Rows from block 8 of the audio encoder, named by matrix and row number. Rows with one number belong to one attention dimension. Each number is 128 + 32 x the weight over its row's rms, rounded and kept within 0 to 255. All counts start at 0. Numbers have three digits each. After the name is the row's rms in percent of the matrix's.
# v: window attention query, key and value (stacked) (encoder.blocks.8.attn.qkv.weight, 288x96, the v third), inputs 0-95
# proj: window attention output (encoder.blocks.8.attn.proj.weight, 96x96, transposed), outputs 0-95
v.22 088:160199126107115077169143198145132149159153203123150107160114155115136169168125100092128128113098140176063107191159168142158169146140172139066106155131161136111133116150074111174114076144140133117110097160122126164204143117142100135165150123143186080136109197126111133178113140153135094101
proj.22 084:127076106122118203054149097110081105143134110135173148130112143208149080113140109122115130141160148117144165097183109145125100115102132149096073066148144135127107174112105160125114135122148141161167180111158161097134097128145139125102139148084082206159127128163082188127097091055087151177
v.23 106:116120104124173139170047168116149098083170144154101141114116180088095079130149137168160164120182100093127087191139136095143100130144127155184120115115079156118139136088148131123130098157120155090114208076118087121141126130122153148155134188163097112168104163151133098188200136119196158105
proj.23 110:119167147148116154112098143080112125156096088130126107105186076141140134102090115121093099148138096143183167128095181172117161160139112114178125116137219141160114151153134162164124204095158102117160056111144137125128170100145109125156110142115137161120158186134204107087154092206081096115
v.24 101:125164101095120121101047164071138131159167116209198172121142065122144111145098112102140163134143162126186114127118176173141158137096157116151131151124119116188100174184128084136081140159143072121125086175105102107163119159126094126159084100103094088103118149105158090113182119130179118149
proj.24 098:103153171147094122132148113139158136184103151035124093116128185203149128158180185126092156169132087138108122071160173127088141131113105125146137088147115116110162110113087166070124123121118183047100154072171115150116149102117150136128112077172148142115092156129138165065106142101096116101
v.25 111:100049114101157144117043125128118069150129085139155189145149133159120095111135146183145155120180152105139112122085093138129108111110113114088063096112182133105164120109111151133106158149122154121090161145160109107170046139169078109133134089104164137111138115150220120142125187166088167131
proj.25 101:069182123120131084171171116112129191129135169133099083127149121158173194171080171109116104106108084173160127133115113192093155147148112120174125116118110170182170137188120151155114183119105129104139107132132160124069169053109115153128171093181081159092118146096126109119174150151160131109
v.26 139:199127114082156073095150136137126136130086146136160150138152145143116132175112129103102107150101189180122131127167167165143161135178105102119094152128039089170109161088122148123131123125125146102106119160106112201170151113148085160078108104082125045127163105107150101125182114137127081046
proj.26 123:056102163121176125127145110122137097132176132060091127155110153131110137096081143177128167080172125118146149112133116110132097132060109168065139099139192123095127137155109103116105100099129148137185134105160119056077094166177134114136146126159130219139097205123115163151080120096145139157
v.27 109:089134155130125067140125128116117137150159099141114183164089121103092116099083072140145196126130100101082092071117118116160152131104133179140148157176201174105123094126179143121105109108193062154093075168196138152143129134131145091143084164125109124113116108168069141155118140140069091168
proj.27 108:156126081139122143130133128126092134142110100149178092085162130158120111165182167103089093188102125170160125144115181128170141137100119124161128153112089163149067128087034128147080129140083116131158211130125122117207127023133098141106098114152132095172133145120150141080159144117144152131
v.28 107:166090138130134165058095123142143135133077103121092177126152069134134103096148107141185110184124190164213183102083122137085087163148090101099131133160055133151126172130178117161160148145136164179126179151137106142090116107136180137155157122091143115142138095089165070148152104143135126149
proj.28 107:063129159079166138172087124161151138146123143085143130111110163115056179146115165142118140102142103104072071117144102138156161125108180124130149138140140111150162089122160101092124125085126182108122077113110145151049146130129151176126153130143185117109099129143191059126091162160200101060
v.29 097:083141119093167202110070119084152117115126126181109158131156129123198150147148182154152116166162139108138074180059121104114035147137117140140127114100061115126148150119132125113112148117109154134127184110122128107157104114106119070134140058128116113126159135122169082108141190136166212142
proj.29 086:110093187136101106125092122138111155207100141118118068129167113093144124124105146090138137149154060128163121086138144176119184158117161119175102106157111174138179110193168134149144129159135121078096058094159183171088178129139119148114074096158146154103088111157130159163115111158099059129
v.30 081:130160069121111117087109130098139071130173109179127114161130147091086117106145144138126118150054119149103109120091059126150201122101123180137086096167064221102156097091054091131094108139100138132110102139131136150136119167193184168111135138111107085153093114145142159125164124133179121126
proj.30 078:073131159167121131130070128114116154123067152085134122134171139149141124136148164204117108117180160115179074119140152097148090114107118113144201166084131076122082129177145095133141149151132112118139104090108153129193152040124094093131047129125087148082123149145130133102111096114102191170
v.31 093:168155117064118118199141149116126152069100081096142163153108138090130171152090187145139151127138124086124084100137134142126139073121137112177158151068150140165132134186185072147194095109134115113128120147130140119113133138080184118118124207142087119078101075121091085097175148149154103172
proj.31 095:118110136184136162087125087127137108140129125174156059129155118127137067155204163055125120124167140153121149115079113120068150112104163141115120113140125122116140090097139112096158151117114163086201112151106129165194160120162106106093095102088158078158157142178148157164140067129152127040
v.32 075:152138090098105073083102089156135133121112195091115078094152150076099117119107119115067096152088154120149069103176183140146145086182126173114087153113110089153197173105165091137096127123100134080152142110191076111121140173162188173100128095131141091171112123130156149111143137128134145167
proj.32 083:136197165151122163117123135117086153107101074172132115098142120127069139100110152123129070094095089192115107146079118115097170185114109132108180089128059111134112160165069167087146092107117115118112101162077168130155187115108124139092144076091143153103124119118151117070088160138094067081
v.33 089:093161156115169103135122156128063072113136149079154125114097119112136124149092103108167138118047121119185065117151102176186130137099134141074102120093051167149104110130131131134152133121130156180154185106131176132141077109119171081180115086166158121095159076162127136156124159121090162184
proj.33 102:149085082100078117149129094111175150126150101147100149172109175133122162128103131138144123188147177090201164077112128109116162137087108161197186124150159096101154208113164128085086087173114160134139042083132130113123186144135122103095128141108106175129126155121166119162109157110158096115
v.34 099:029113168159121113171140113111125119082132126130090167101047121181161055150094110103157113163086145091179147155117139146135138150096090146134065119153111135112131126099113113167138117129124105096189156196131124124119104123123126201157114217132144175130113122147115186127102125111125163176
proj.34 090:162112084103142127147105162107162128148166126157105085111110112114123188121160206104102076144136103108104125136102162091169110108106142086118190075090181039113102129122186155056105112148120119129172151058105121129069130152145120057146117116133122142144173123148112114139197107135133178128
v.35 107:042170113157102154154138103097175109065167144117144164154109098098167132097140115173148109131113157122091066090095103144137167147141144135132093176134088141108094184138155122149126137177165148114150142164039121154074128157097140068105111174131181104107122133129124110165079148081147114058
proj.35 111:178095139126138103120097087122087077190107150120114077164103155141089081129117138107117163144144093129162168112152126042164088140077137117089109070178198127181115073092141097138122102120162166109110108123152147118104121180103146150149180141196069097105112158097131143169165106123126103161
v.36 096:197132072084148160093151148164108098157113172137124100121177132106075135164082149129112146149133118131184181134191129138132109163148119095053115137127176114109128147156142180081180133148123184154155235186146200185113138145143137123154131151130139145145139126126121110169124110167097133117
proj.36 103:115102148192060140120114125045128116165098102140127156173107127150180164116167112153165111102114100111121140115133183126079177096126147156156146119073142112155114120132088089211090104093119068125203049085128134135152115159141126161132110102113119130089133105150201136116104156083165128128
v.37 089:167120128132111098115070074170149160163119136100082089079128160139139105159114161116149145149199130189107201130098159111116086084141106160105146132150147086047184095106136095097119092127143128143098095134205139123179122101123147190114111112072133105152123154052142122079128086132132131125
proj.37 088:101176158164165147096150149161154116128069140106192179114164078129113107126137082131102108078081105147073092169135095173134135087143140095117118133129072156146101156195073191122132137139173065093187180143097126090097093104169120117140112075125173121102117115158158111145104138122146152082
v.38 097:161059111134135117120073121123115126115130123175135130127143131090095031179076083135113095161180064062143113117107153102074115121152050131129161167150155097144167139148066133078152130117123139085174099111128120095092114209111152165169129147138139145156095117085127152136117126151135080140
proj.38 101:105169160099127172121156149114065181134138127137110101060134073138118152087155175153132121118107129169072178134093151102156118136107113135096072068069122130177105119139087140125148127121098125140138126156087163128084128141111101089089137173076125165105158133160174153090138202045131180164
v.39 093:108177144104184127129093144129129088128192135122169121124117137147141162107152111137155139100147102071159143164124126126128137065101112143106154121126066147131125067125156123080057125159176134191153117113143158046111105122149186084144119202114144137168190069100095090153146160127108188163
proj.39 094:121116106105121152114133152125147140132097143105081142119115091099059126185085113119129150159182116062160143103089148157122122105077062130102130087146146108084135191094124080110147120119103126096095181113104090080039101109125088080104126124141067115043099154095133112159130137157122068139
v.40 092:096097116091086181151155116151172131122159130175114118133111075153189134137122117157131139078154154133126111108136131115043116140125156069129150121155142119122062136102114152167098108124120134067203126147105077104144179070096113118139131177101078121147113110101069094173161096154061195113
proj.40 091:138109157208128053143154182080092084144123134109117127106179128111177134089179178108101142142101082075107104119109146156156162135105139145124118128112151139095103068090163033140106177112116140139107133077124109172145087156131152109116132155126146103109188096130137156093120084202097136171
v.41 098:180121104135128143060146127133147148121083099162114170180182144100121102189141155143140157125173141137107079141144123076141120119122131106164090184145173097123154132141109082112120084117105165130104127110103111162122210166100097182147161130159130096185079156081185145099186106188153108071
proj.41 097:130131205079105175120149115118127115154142127111136085121134104120163114112098113169095118075110122165108153171153126162075117149160119102096096110147093152217120081161135176168119128148117146137086134212125183153170121144118130219133105139126126184137171098191138147100077134071108155136
v.42 090:139108142152128095086148061164108127189075154117123092061089158102105125148089157121102171115130112103116158146137124134108057142161125152142175108097137156085202106127125123077149101077135180102124214105158152163084069125070074104152079140127108125097108139103139078137136124146128096154
proj.42 089:100144132111123171105129143053084115152097102068144166145091091155151161127159112167138150122140090125146095087156085170111164115099101118123166145074088141107081132130140179101128103123131032112178113092086152104157087101183094099104154112098134149136133085136187108102089087052156160126
v.43 098:153147171103150130080232142160119093108065148120134120182180157188082190106136152126134178134156159119144132135083095117109147148108169144158081098090143111144085079152102132138135137101086125126111106166121162187161107085101126175073146163106138156071136107125116167119160152127117074089
proj.43 113:118123110133104110118089089140131122129133077177109127134114118092209096163076069107113135101150143136125130150154134115088115119147130068161135180152103183143177143132138139127132123196118097115099115083114109163224074105160096144214115112127089065178126090130127142128122053135140172111
v.44 102:160111113145091182152127113123155134126131106098136139149147079157143130106158143125074122186113120105122106059096111190173125160106099103128115148109157118059144190143157135130127186130122124091127104097145125123091128125190179094040119100132133159094098147108143219060084164124135067152
proj.44 108:103182137106181135167065147115057129114137157125146108141153167103089151107180164155188150093174112195125117187125144068160134082147169127153124137133131110190102169169109141165153111130144190118158152132150129151179159153080144129167140126109119168114057150102075145145169131116121177143
v.45 109:042133141187167124110120100058107127088136110172119184154086120119187068170109138117199119126105157137179117178149108101139139115130137101126075127116131129075140187125112118144115128130150125150133173132053097167170138112103087140141180163127107093126108115180135149156130111135115216099
proj.45 113:179057126066084114152147163140170098175125138074139124103137137129144175119143107070110057162103105065111110100090113158088073117127139145089125096181111056140125050115143154106086089135130139140128081148142092098080116160154124146142085098167122088119173115132091114117152105127159115083
v.46 078:094132162150081082133097125130111149154128078044093132142116125149147181151111073140108096192114144142118173090153097160160138051083110136123152149172095169076178119102161110137092128128144096160104172130102161088128112079146163045155133080149139126157164118083133087079096113144145124148
proj.46 076:089158150150166132112114099146150114158154174124126102141110149096039167152174162136110084125108120125113069103158098093140163120124096186122175097150101112142147191148108148086112145141153132104130145159150065118100127116098117193093118088163146177128095162125151099231139195130105069127
v.47 111:208096099103142139163128084126166139147126144125167121127123132138136103140063133100146103123144172159135159154117181198114102139161138115034152184123126099101126127137124151177153081164134157100179184123164099152132138102082071050146145077130152115142088113142082085109109088157162170140
proj.47 106:066145129166097124177141112103116117146119107115134177177161116110135149116219173133113129166095088097110108114126076097164176141126164132175172128051142131172083137105128097124101162052145074149132103114130178127154191161125163143085100121115123101095177048130131133122146145117164111094
v.48 086:143149150173085124108158143139126107135180158179086119173192119097138164148072141142098116131100178136185207163105121168113171193180135138151079118114148131181088131158116152160147140132061159107144174197130113108076172165079101105134134137131124103096080123155109115138112084128103165115
proj.48 090:120133143129102113102091091081142150146147095080149134143102200173147151072177163119142088115117113112113091097131126054124170109152139140055149099146183153119120091081187091156118132117155056195114063122139160151204125092130112158131132093134118125153164084112149137125156144166122071119
v.49 091:213155074061123128143132061137100149190140170193109092136157149136148163116101098087115100067149122129102143164134122136152094156137134092100166143166113115165112149176167138084150117143092168141147131106141072114066150161101135069104130168160151118136124068136117088144082084126144183130
proj.49 098:127182154161091122124138127110152141132172137069127166148099153085184149097141153142164182127179110106128138155097174126100156145172102133126106117077154204099120118113157065191163171091125083114131152118096178069169150103085091152116141150132128109172139142134108150089134177169142053179
v.50 106:177130084124135140096097110135141126178162167147213094098119149075112126137187145126161123089112142131166135167147165126060099075151129185089203123091084144146140064170113146076153086162194145141142143148165154098104094127128138127166114146142126098162178129115112091178155135116077142142
proj.50 105:150143156163121122132172146116119157110025187109147182132172042186089118122081101129128145194129147089135163071120105166116142135083095132150120117126117134129091124076122126164182126106118097101169144074146134098104146124158129086113155161118149081064124127165201144100104152116146101136
v.51 115:098143074163121142117099160130159106135151145147188106111072126135171072089161135155159150094121071106115136176123111099125147151068127124117127103128108165115168104095135135117069126177181115163141090119146155115062065154146113166142068181138134154210180176143122150169160168111103176121
proj.51 120:159061123091162181114154158123136111112102125137120113122143063178101108175120134117101143167166164096133116119111184170126057124063135092139124108137166104111076114092113123164151129111152131091165184077183137087057112110163146053120132158125105119049112143152121131110126069120095116156
v.52 093:125162136110107149099154112135138122134171132143135116141112082098137154133167145098107088089121196089108099167099116055135123103149151150123121113091037121105131159168118128100058126126125128179038104187096103119091161163109134197109142131080138091101122133110185174122107150105082072085
proj.52 101:188160183101123137112128158170152122094074157130173107168143191155114103130052035099094154158178108160145142163095115126117099141158147129083068129214165168171098125105132134153190134174105131108088138124146144132112142131120118153181111155174102129115112174144100133128099115122154101096
v.53 096:139101118154210111092167150056112120087140081148142170148109144109119083129095093113140141154141143156153114054136089183121160124146129133114076178178170118127118171160131123117174130136159107129107167077097089209152100094111154050120170081138173134158128135144116111113079141158163091138
proj.53 094:076078119083073100145138100151117102198102125120067111163131129074099123152135167124142121098120118108150156072148135054169085142117137136125131072096081109162155117137109090111056084111110137127100045156165120096104109146085113148113101084148112074129108108135103097163112161048154122128
v.54 105:094108075143095167154112141106124141121096102093126133105119093148150102110111140107158199152088049145148175131127091154143167135090098132084150051085125179112138135052150148123088191156129088088168118066187180099158065118167110094132122098092102147147138140124083155125132150098129128111
proj.54 121:093107088102200124126107137088102134128128148105153117126126087147102107137143139117152120098119187068120066111144119123138122064027138109200166148077107067107089165114112151115123078135140154160157141114164078131094113112108129036092120108093120133101128137082128121160176060126136149130
v.55 103:144154141130153147156106162123128124156114107155176116152098067146184113081136205080172158031127165129145145189092130104088109137141175106107144120106096160118120160136095125169041139173165143212080085134148164134150140129108089145173137105110174100141107140145111154132137149133099149155
proj.55 113:124080134105124108115168160188154122083105139109142166115142160151163111152141012116097158185143165059176096134092076156118105096139146117142072162145185147123076135074132118111155128126120101124085135089157120117103130101152145076100124133122106111095161084097082128109123105115189121061
v.56 105:149069103110087130115145046124159198147136086139101135170127144051142140131141099119145104196126178139142143123120156166120152103129115131106138145144169128090140154183157153128135139134123059090109147123176082124139172118129132067117168099131056128162083180111114220150138113184144136129
proj.56 110:108199150114169106147105172159095110188128192050192119106180081167103128101152181139143064089083073134111103101129098092135131144153189143141147127089053157180114103096137113146133115115117172161149097130145138121121130118104128177127060122129193093119154148117110126093122124123118109135
v.57 097:083160109202123156104120107108134111053188118117147173146156114105157095128158100119114061176123104082147112120158156160140160161097097100157148164139119144083180137151092141113093144197173159108183145093104107085090142175179149123150126177168134116186121124166124141153097083077107114156
proj.57 101:179090120095124127174078165104083138161120161175081065115106133117075149145105149084124104144178118117068117112128140070130123075066105124100147057127148059171108124128101071128126098100107123091120141146133095112071138183070101104093162132128124174079132140092165110138153172116124106157
v.58 088:103235154142134143150127135142083092133153179142084133105153175141115083040143176087091082102079141073140143168123147137089127113155126137094127103137095104111149156154132106070105128166141142142101127126103130108076164142136145177076187188151153098142162093118123154130160088101115150072
proj.58 091:186145115123138107107109186127197153118112127156135101113112162097121180146088095095190117170175096151099137126126162130118090104161150111110117076207163101129145100124163172186158135070136099148132169162106111114176138130173166134166171067160106134164111142163145154148148135199156090079
v.59 083:121134090115196163064170101149112103136095123091126147141155168087073193169086101089130160146086096146133106170142090111130128153100159108086095095055109185139141086088144132046149164108112133174131168095123112121130124135125121075125147098081100139097162109172107112197168140136122152159
proj.59 081:109095118115067088094161110096153124151161112108120161141083107149222121135081105132154086128183131091196163072158134159098119127117102156202182177151113106088127200158131090157131098158089149157137061123110120125155135134143075147125095099142138112135127142102151094126080141126164072154
v.60 091:171104109081126126132129137136165113137144184171146115123188081104134101145071140146117102084143137147167172187088120089127166165168133088089058085112171103163160100151084135120115100094117132104177146148160120092141114143102149172149134125096113169192135210125137145151181095147093199156
proj.60 098:053086160135075169094154160094170144106154113133145137092126097168179128103157129147124080112077119088110113087076194168105148139080187134103137124108141172116108135104104135185140169136150087182118085113165168102134144116137118158119100140101150124079190066186113100065132149142106110132
v.61 109:073138119169121130091080132132095134128133125118195103122099083132158120106167160121167079098077072090131092179110152103125191122098110098101142100115109164128112059125082143085069131144120109132157119118104145092064139191124096143177133185170108129152184101159107092169161126089073156144
proj.61 114:198070132107116140196142164115144133106119142133121098140125107181089166155118111138106126203195150106166179126130159175109125143086150144125132125150215077120110143088182122168197129125159151146116178097163105128078202114143124111088113173134125160102161149117132138084110115171097108114
v.62 103:153109129127108158161091127081129184139173113120151109165150164136111134102126142108093063184149154131125101153118199142096184127234158149124115128132119050160122156118119180114161127113048101117106136176135118107161202183171115148099169102125107131115135084101133122109133135175143098100
proj.62 103:167195121189109098133134115142101149105096117143136091124156117133083145080122136149138092088109061147084147175113063102116120148164162147069107137138132112172137111147139115176168148090125098167065093179078122172132172109060132184110099098137094095090123146120100157104110170134110113050
v.63 094:120101089138133088122148148152130115092163118090112118082098138126144129093168113205118208129121152128034098077128118142160104139125087129139093116119155115171075138103146104177157105119118122072154139125137079179087116091108120093120109114155111167054075162150130139111098231125098119120
proj.63 096:138126085091134142182096074114093101112111097132108132116135165142114079141139176135128092100088092166188152083102119114171107171130157105131148120082106099110148104140138117050058078120124183083126148115132170164167130170182143124109123161086131163132095163088088137134129051122057178128
v.64 116:088092125126137187087141181136170132132113109170209155127103173134148112138102120114128093129211151171156101172116110100099083080164105101189106102142109146146067130096113114147182095108151151180131133094139110105086155159148142095134153094099082095139122113158139130206167157110178137178
proj.64 112:076139136166116094133088162138075166105103117139125141160140068186117113170105111138145126123085130136082164108166166148159095132111122209100138159142120123137144115131122191112083151186145113160095138111089084116176143150147194087151133176104139146092138210095077121110125165167074107186
v.65 122:092128191103150074168151057124089165122161155142116140153124138135089125160141139157133222114124114162105117132145147104145128098151136185150158170103145211085171093127137114131139133085133162161100127128171124151163085134168121097134114141149078178095150169087083178164183129089181147165
proj.65 124:112146089199168194141179196128127132191115137094113123085144055140125151067123136133126095163152142118103142064123145150139137181117112121124067141104124096139120129132153106136073146099143084164174090150161133107150160095138080148173161065108169083075157123159147106132133119132055138125
v.66 072:117117088097080171089174183157133212091104156136154129147122126110187152111119116079143128139095154159178154178077185138147128111077164165140090145176140116142098110116180125187147133144128123121181129143104161099105097132126204142101146059084133127134139151111166121148069136155155074147
proj.66 075:091104089102156142068089140168079140084071115153094110141156095134083118171209123113152089104119090119105161166143120121060121111099135170074151078142137129096163194112101176136104119115167121113106174082156102140100066187097107077127132131090145127121136104135119170061124132118153159105
v.67 088:120092088115111173127143155061174124091179125128135091095144118108082103208122099090100175115131098119145178139155118074148106139099074121126132120085103202127090153111131109096076140110155178121121172097132147116065075137202118117137144135190118087163151131150119108147130119180181107166
proj.67 093:088101148122080074151066139163064148188100172086088126135121147119161141079083125099118090154123142113087112138132139137124140080146139154170095126167159114171103158134110089148146130096114124096065078067101096130130199130117131140134146174114138098039088093120166181093133154131071134121
v.68 087:084119094145180101092131086100146160123097130064099087182101088135164104180185091119173144105196128115119182089134109114148125146134108078125120157084167173125100174122147137159126130176182120151190178145162189093069089135134100078153083131129143122153138145146142107131116127175148100169
proj.68 097:115137128095114181178096160161149104172121134193099116114150156143136139122118185105086132159082167175160131129135153169065137093123137149177134147153115098105127160128097119175148131123131143132075126078106104172143200117160118171135200137130137064057051121168114166135160131131151146067
v.69 088:112115086164094122087085154092204188090158170089078163143130091099086078152122108109109122127132138141104154152178141131136130171117111147185132128085137129077129115127144121102091133188148106104215150128148126080103088095077127070130148186148165110169099126115158101207109143122103102132
proj.69 097:114090123084125204180082132142108099200094119154157090079135140115155150126138181124095121118105162148143141106120144116111128109108140189150129129099099094197076106085136094142123097119153162121086124094143092167149192106132160183123103069092123095085144101142160142125154176172175175064
v.70 110:092070123118099146088126147176177129095082179153162127157159111140140141145147073091139086089145158154200136165129124139083136114116153049117112099109114125098099109132115101184166039120168152084135162111129095096074124185064112112147138117136138110108127142143153100161139111133132039150
proj.70 105:102132158089132111136086172126113134067130117178111145147075108116124147073113104138101110140060129141113167158135118119154124076122082197135144149114114087146152170090113122133138213159106151141127153087098149052153122127181163024110117149139164119106057130096135192101115132108106142119
v.71 082:065152138171091157107093143148202083115149166115159160111178103126121151130090118134109132078151133089119097143099146149108167143134123142148137103133068151133121125129090077152134098171134131091102111108107139134136181138039147176144146154149172123125065079170098150132058133066188119061
proj.71 074:160062178152131164136145099101074167107124133130173166081089171190163064136155124110097131096090143126106107121150101102117113085074155160077141145117106134154154119114096129090157143104143135100128143167144172121142072093145137085116060078084110090186172135114212102134168138138094130154
v.72 104:180079104132091146157128138054112163146163106115077120060064131108146069116165177166124177141138068097132083101143152091171082122148052092085197123148143156121142125126099169125113143084105159161148101121169129122114122119190092097114144129151122161137175143141135107127174137111093171137
proj.72 091:105116148139095065149115145111131100141106154110092138174208185130117166094090147125135102108162159108187125076149105168145123185120174111182079091124151142180086077158160151109104067123127093107089050121109120142143168073132139204140138139144115117101138091116140105120134083168172129116
v.73 083:173110121114125079123129165159116138165047094166129142143121142173065135128098095054155132152129165109159145115096050128137216141140129160133039080129103129166147134137105155104101128128116111106185119110108062139138107154077145112114101159102136117148187128110143166086130155093157082155
proj.73 086:141135144073121155140185099195146115143174141117159140123078059113136159101135153161185153138137125095125181176144171149126109121136169175105120143105091150076121163069109126178176138073034157182108179129144149124057134123181139133178155108140090139104152168150111133125144133122131113133
v.74 098:137191135092147125152110087100119110122192160134078196126160156090136131123118164182111120116126142134050109129131172143144145134149143143199148140173129071100158163160114110132151104163120099127084121166069127159118202107100134160037075144127125117078107121083116148144086126160182130105
proj.74 101:136098123198145146103202120084075203125113121119099130147112176118112121161133089141141179077118120112111114108092144104102095159148110103114132150098147145107150061158207144123120102167159108152148132181193112119147101089131121137147106087065118163195192140172083112093154142078124122119
v.75 097:178119108070142136163159123104084099132168094097128157082101141136084103143131148133143175120091187100085105089134106057192111112078107115086151142128112182136162118158116127097121164148087143166097105110146135183141136143198104181145154121134139080062093107144054092145100133123063122145
proj.75 098:148138178160095096099139093100126110160110175117086128138113106095175120125091077121161113163224102145160105161138121123063127121168146117177096133179169167125099125179166152094147165071096117092110073164115104106105096116077091119106163104109146130162201114126120131133146140165098080186
v.76 089:125161134171119129161155108105081157189131105139089144140130140127124120068106097129148036211122147097111067156129166170166071108144100073121147111147110070161099151152115165128122114116105051155111089133119101190124144142138129157166115109131152127117102114141157165071061134173109133179
proj.76 093:142146123126158129038138123141140151065193093093157117167115164068097103219089113140174190116118079158141152086135093124081117137190082120134106113120138178077173089147152157103136123171138117107114127125128172111112121185101097141085155128118104203126107129140089105126137118167148122133
v.77 081:108082130173126143110200123201095207136101115097187151188103143145138154072140104127138131122185178139134113159109147158067135128149162102128135181162151159076103119067147125201176086109124128172119145141127147090149148133110112130138171132118163149180092158161157169174132129088122145132
proj.77 089:095123100069160183055072139108138109078104092171095161104128084158114118152197158107086111075098108141100173071144130086136098139116115175121115110120136100113150141093077137089078140178176101121151170060125077117129114151105118106143101156115106090084128141112097074123133113180168136112
v.78 103:127153118131181138138096120121117068135139124165141166097111144138129074149132147162147194061098138121107149131090099076116119121153081169151128127111094173148147134129173065112142131159111157125151116095220111081144081124145130069181103138158121112107064088123093084173118215090115140168
proj.78 106:174136148179110116179165138106148115175094135085148110107138064123133135135138133114140117153141161110105091090168157167115132120073184161123101190163116130132111113117127156116111170052152136166091080160062098157157173120154132174160155061126123064141213138089159145131127121145079123171
v.79 113:093121200199104127128168148163154182105103115085155179190165129112123114123081084073145047108161160160141114148107110119077097111138103139125140122147102087094097109085129136094166060115148122135115102097057150148126176143065127143089129174153146133127132051115124143136117145096161138118
proj.79 102:087085084125145138055112115080117096096141113179132129091102100121164090159125133111111151086088126085124195151129120108171056135086098157092137098114072151146157141110141140108093168163157112115133164129203124117174116106132176129167101063077088154175134194127136071125178118132103131129
v.80 088:108158182098142140116094132133141181083108149152134156172176178135133156132135122087129104087186169151129121132149153121104143154184183099104151146084136117110149137092123156099079121077179115081126123122163106159143097223061156160108137139144078155103182142031147113137143111167106119110
proj.80 095:097133108171138144155147098122123079141176133156151129095051086130153163093107103164111151143110128128111181111123144175189137068153108133087133123118086103106124155140120101154173145151150132144208165136152178076119091084184112066176167136178198131153095128171123135172126163104116175106
v.81 100:206126125182160152181151099118158094135125085149114136144120090152162108114084134184091157156141143143108078070109119168108135170124138118118123140163122079176150097184154142156127171106073126142157120178117079174177166080186108162130101081140150093106126098122128144059111111193099131095
proj.81 111:118094134096081118086167109107156114127166136085089137153118190089100145148121087149177146140163097090093080163128122112124105115169118089141119129104175199067159107132106100031189172165158120116096130177102152108095068165111119110135105142099087155174189089129124111121123100101158144135
v.82 109:161125109088203133142135142122105131143135156178134093136173151123123155090144151138111179134114120159062108104128171127127176144149161129122102122153159131075144127160120126173118153107090127100048166163136130124159123120144083174081080068127100110137117179047150141109180059161101119044
proj.82 108:154193130137120140149169109126137132136173163114069176130101148149097151078163089153124178150113077100047109109132134143145140165163124076148132117086168104127133101154114101114152120176134138143231159135135143121119086178123097063185139193162138160121170085134098153097092099121151164126
v.83 100:138112110121146101107142090115128145079134054110114158137074124157154087146122167150111127122084091150162184107093116165104107162124167039100153150129162089189108178131117116169150154132133111149201124153091129165120153118143136143179119157127107150124226166100136140098172112202092102105
proj.83 097:074138096124083137168128136155158102121135167154114074126203159107104188101120136139117158165173155103166135180112170124142126118124093128186166093137159146096164074095127105098098093182161132139098155119126137101125110116153103199123154194151160127154099094146143134166121069071214116106
v.84 081:105130095106119175065115160134150115120109142083102163110081123109151105168153109179107104126153120119148181059129093138117085132114087119126149093145191067081056138141108117106133107151107105170068157170129186114044169085088168117125069108109123084171137156141163128113163146132118097150
proj.84 084:142109113096131129197139127127100171092054123161080086153175183174116108141130180071067125074059098132164140139071167076159092102110131116176121127132117125169133078096139078144094078153142129105144140111142108149175165118103111150111141165091147120127096142144109125115101174081167159086
v.85 104:182147111162162169085188142162144101157174139166139140137138120112064129121150128213124163140106128101117115137121078114142127134069156171162176093133086154132124122146151108088129168190122152110161127127120118143150169104187114101122174129116111053152074057191082130164129176105101141154
proj.85 109:147059172101086114148104107128145124171130110085163144166155118142163165149141136108127094153196137162109089109170135100076114132128146166103093215127140137141080150128180094070130122091117138145079084179141113170097088158070183127135081130091145137134201157087133140174135146152105137165
v.86 099:137116095154099118056131139143180117126070154207113115122166124104125190154109135088112094144142146160183090168178184096132167136127125153157113139124109111130108179129066129128113138128097115138126153158110117099132178027146132122088174146098089091176116181121153103125162114176130115056
proj.86 093:158131145066111103183086120136100169113178117096164172130100122166097082120140149150125186116119110078073098156124082124110125173112133145138119135052172105131105118086113133142105106152108134140100141080115118122112136222107157092091082176139138211079152112119082164117108171138178157160
v.87 089:172074119156125110154145110171101158112094081080125115124100143171163130085148153146114125139134144077131130099099146105103096113121116109144127150169094108174096061135178213180107174071059093121162080101095132140141103115177136125147163091116129198099145130121116121109129106136054195159
proj.87 093:080150090084117118102109168142130102140137137157095101167180142063104160146116098118142041128186115121150144143155156168181104155117140114084154101160115174067158124146112127039156150131142083139110208135120099113137104139105062126111116140188128134114153106124164128136107124169205083135
v.88 101:101116153092095190126132185118146114048147130162176144193188110098147116166114121097149141107131168172156133120098069130102170143161138118144083085131092128105068091140112102113112077145161137147083156085091153156093099162105202146133114147138107106138136122086090121161118150100218113110
proj.88 101:114095135198134097121099132135055130111102186110129125097087099156118119126111112091100108131082125115074125171116135099169082060103104160102133122142125174177142173091112128152120164100123130146156153164167137092138105078125148065132130135104138128156159143162189145084131180080040137202
v.89 093:147133131191136106109144150153097097147142094130118099108114157117126048073139110152160047144080134115098115168120111178131076161103108150140171115113129114168105136118117107133126178179135118157156125126091133156101157093170088094144177172137149086205106100196138126157057185108133109183
proj.89 094:192091140045113121094088066134158125127130109123168135153165103118144128194112178099135115113148123141180121091123145049092107126150110153154095122134119148166134107109149133081086085084156136104067067086113086159101150178097156189091116119121126156137169133082120129161170100149122077089
v.90 099:151114085174109153139119122132087093213143067116174148138114077126114094101116137103148123124080112123149123125124098117098114120135124080132154087157134198185098145140104175133099092141159172129101085100159139110091121100157079137202144112118104153135153082179128174137208110051115172157
proj.90 096:136171141124087055108101135161132100069115145106185120096174205139152172186106168132136095148126133153134080070164139113153145120097138181171122178153147133104131165143118125106092117130054148081157142116082105160119159129132165155113129136156105149123148178072167105158123139211126118184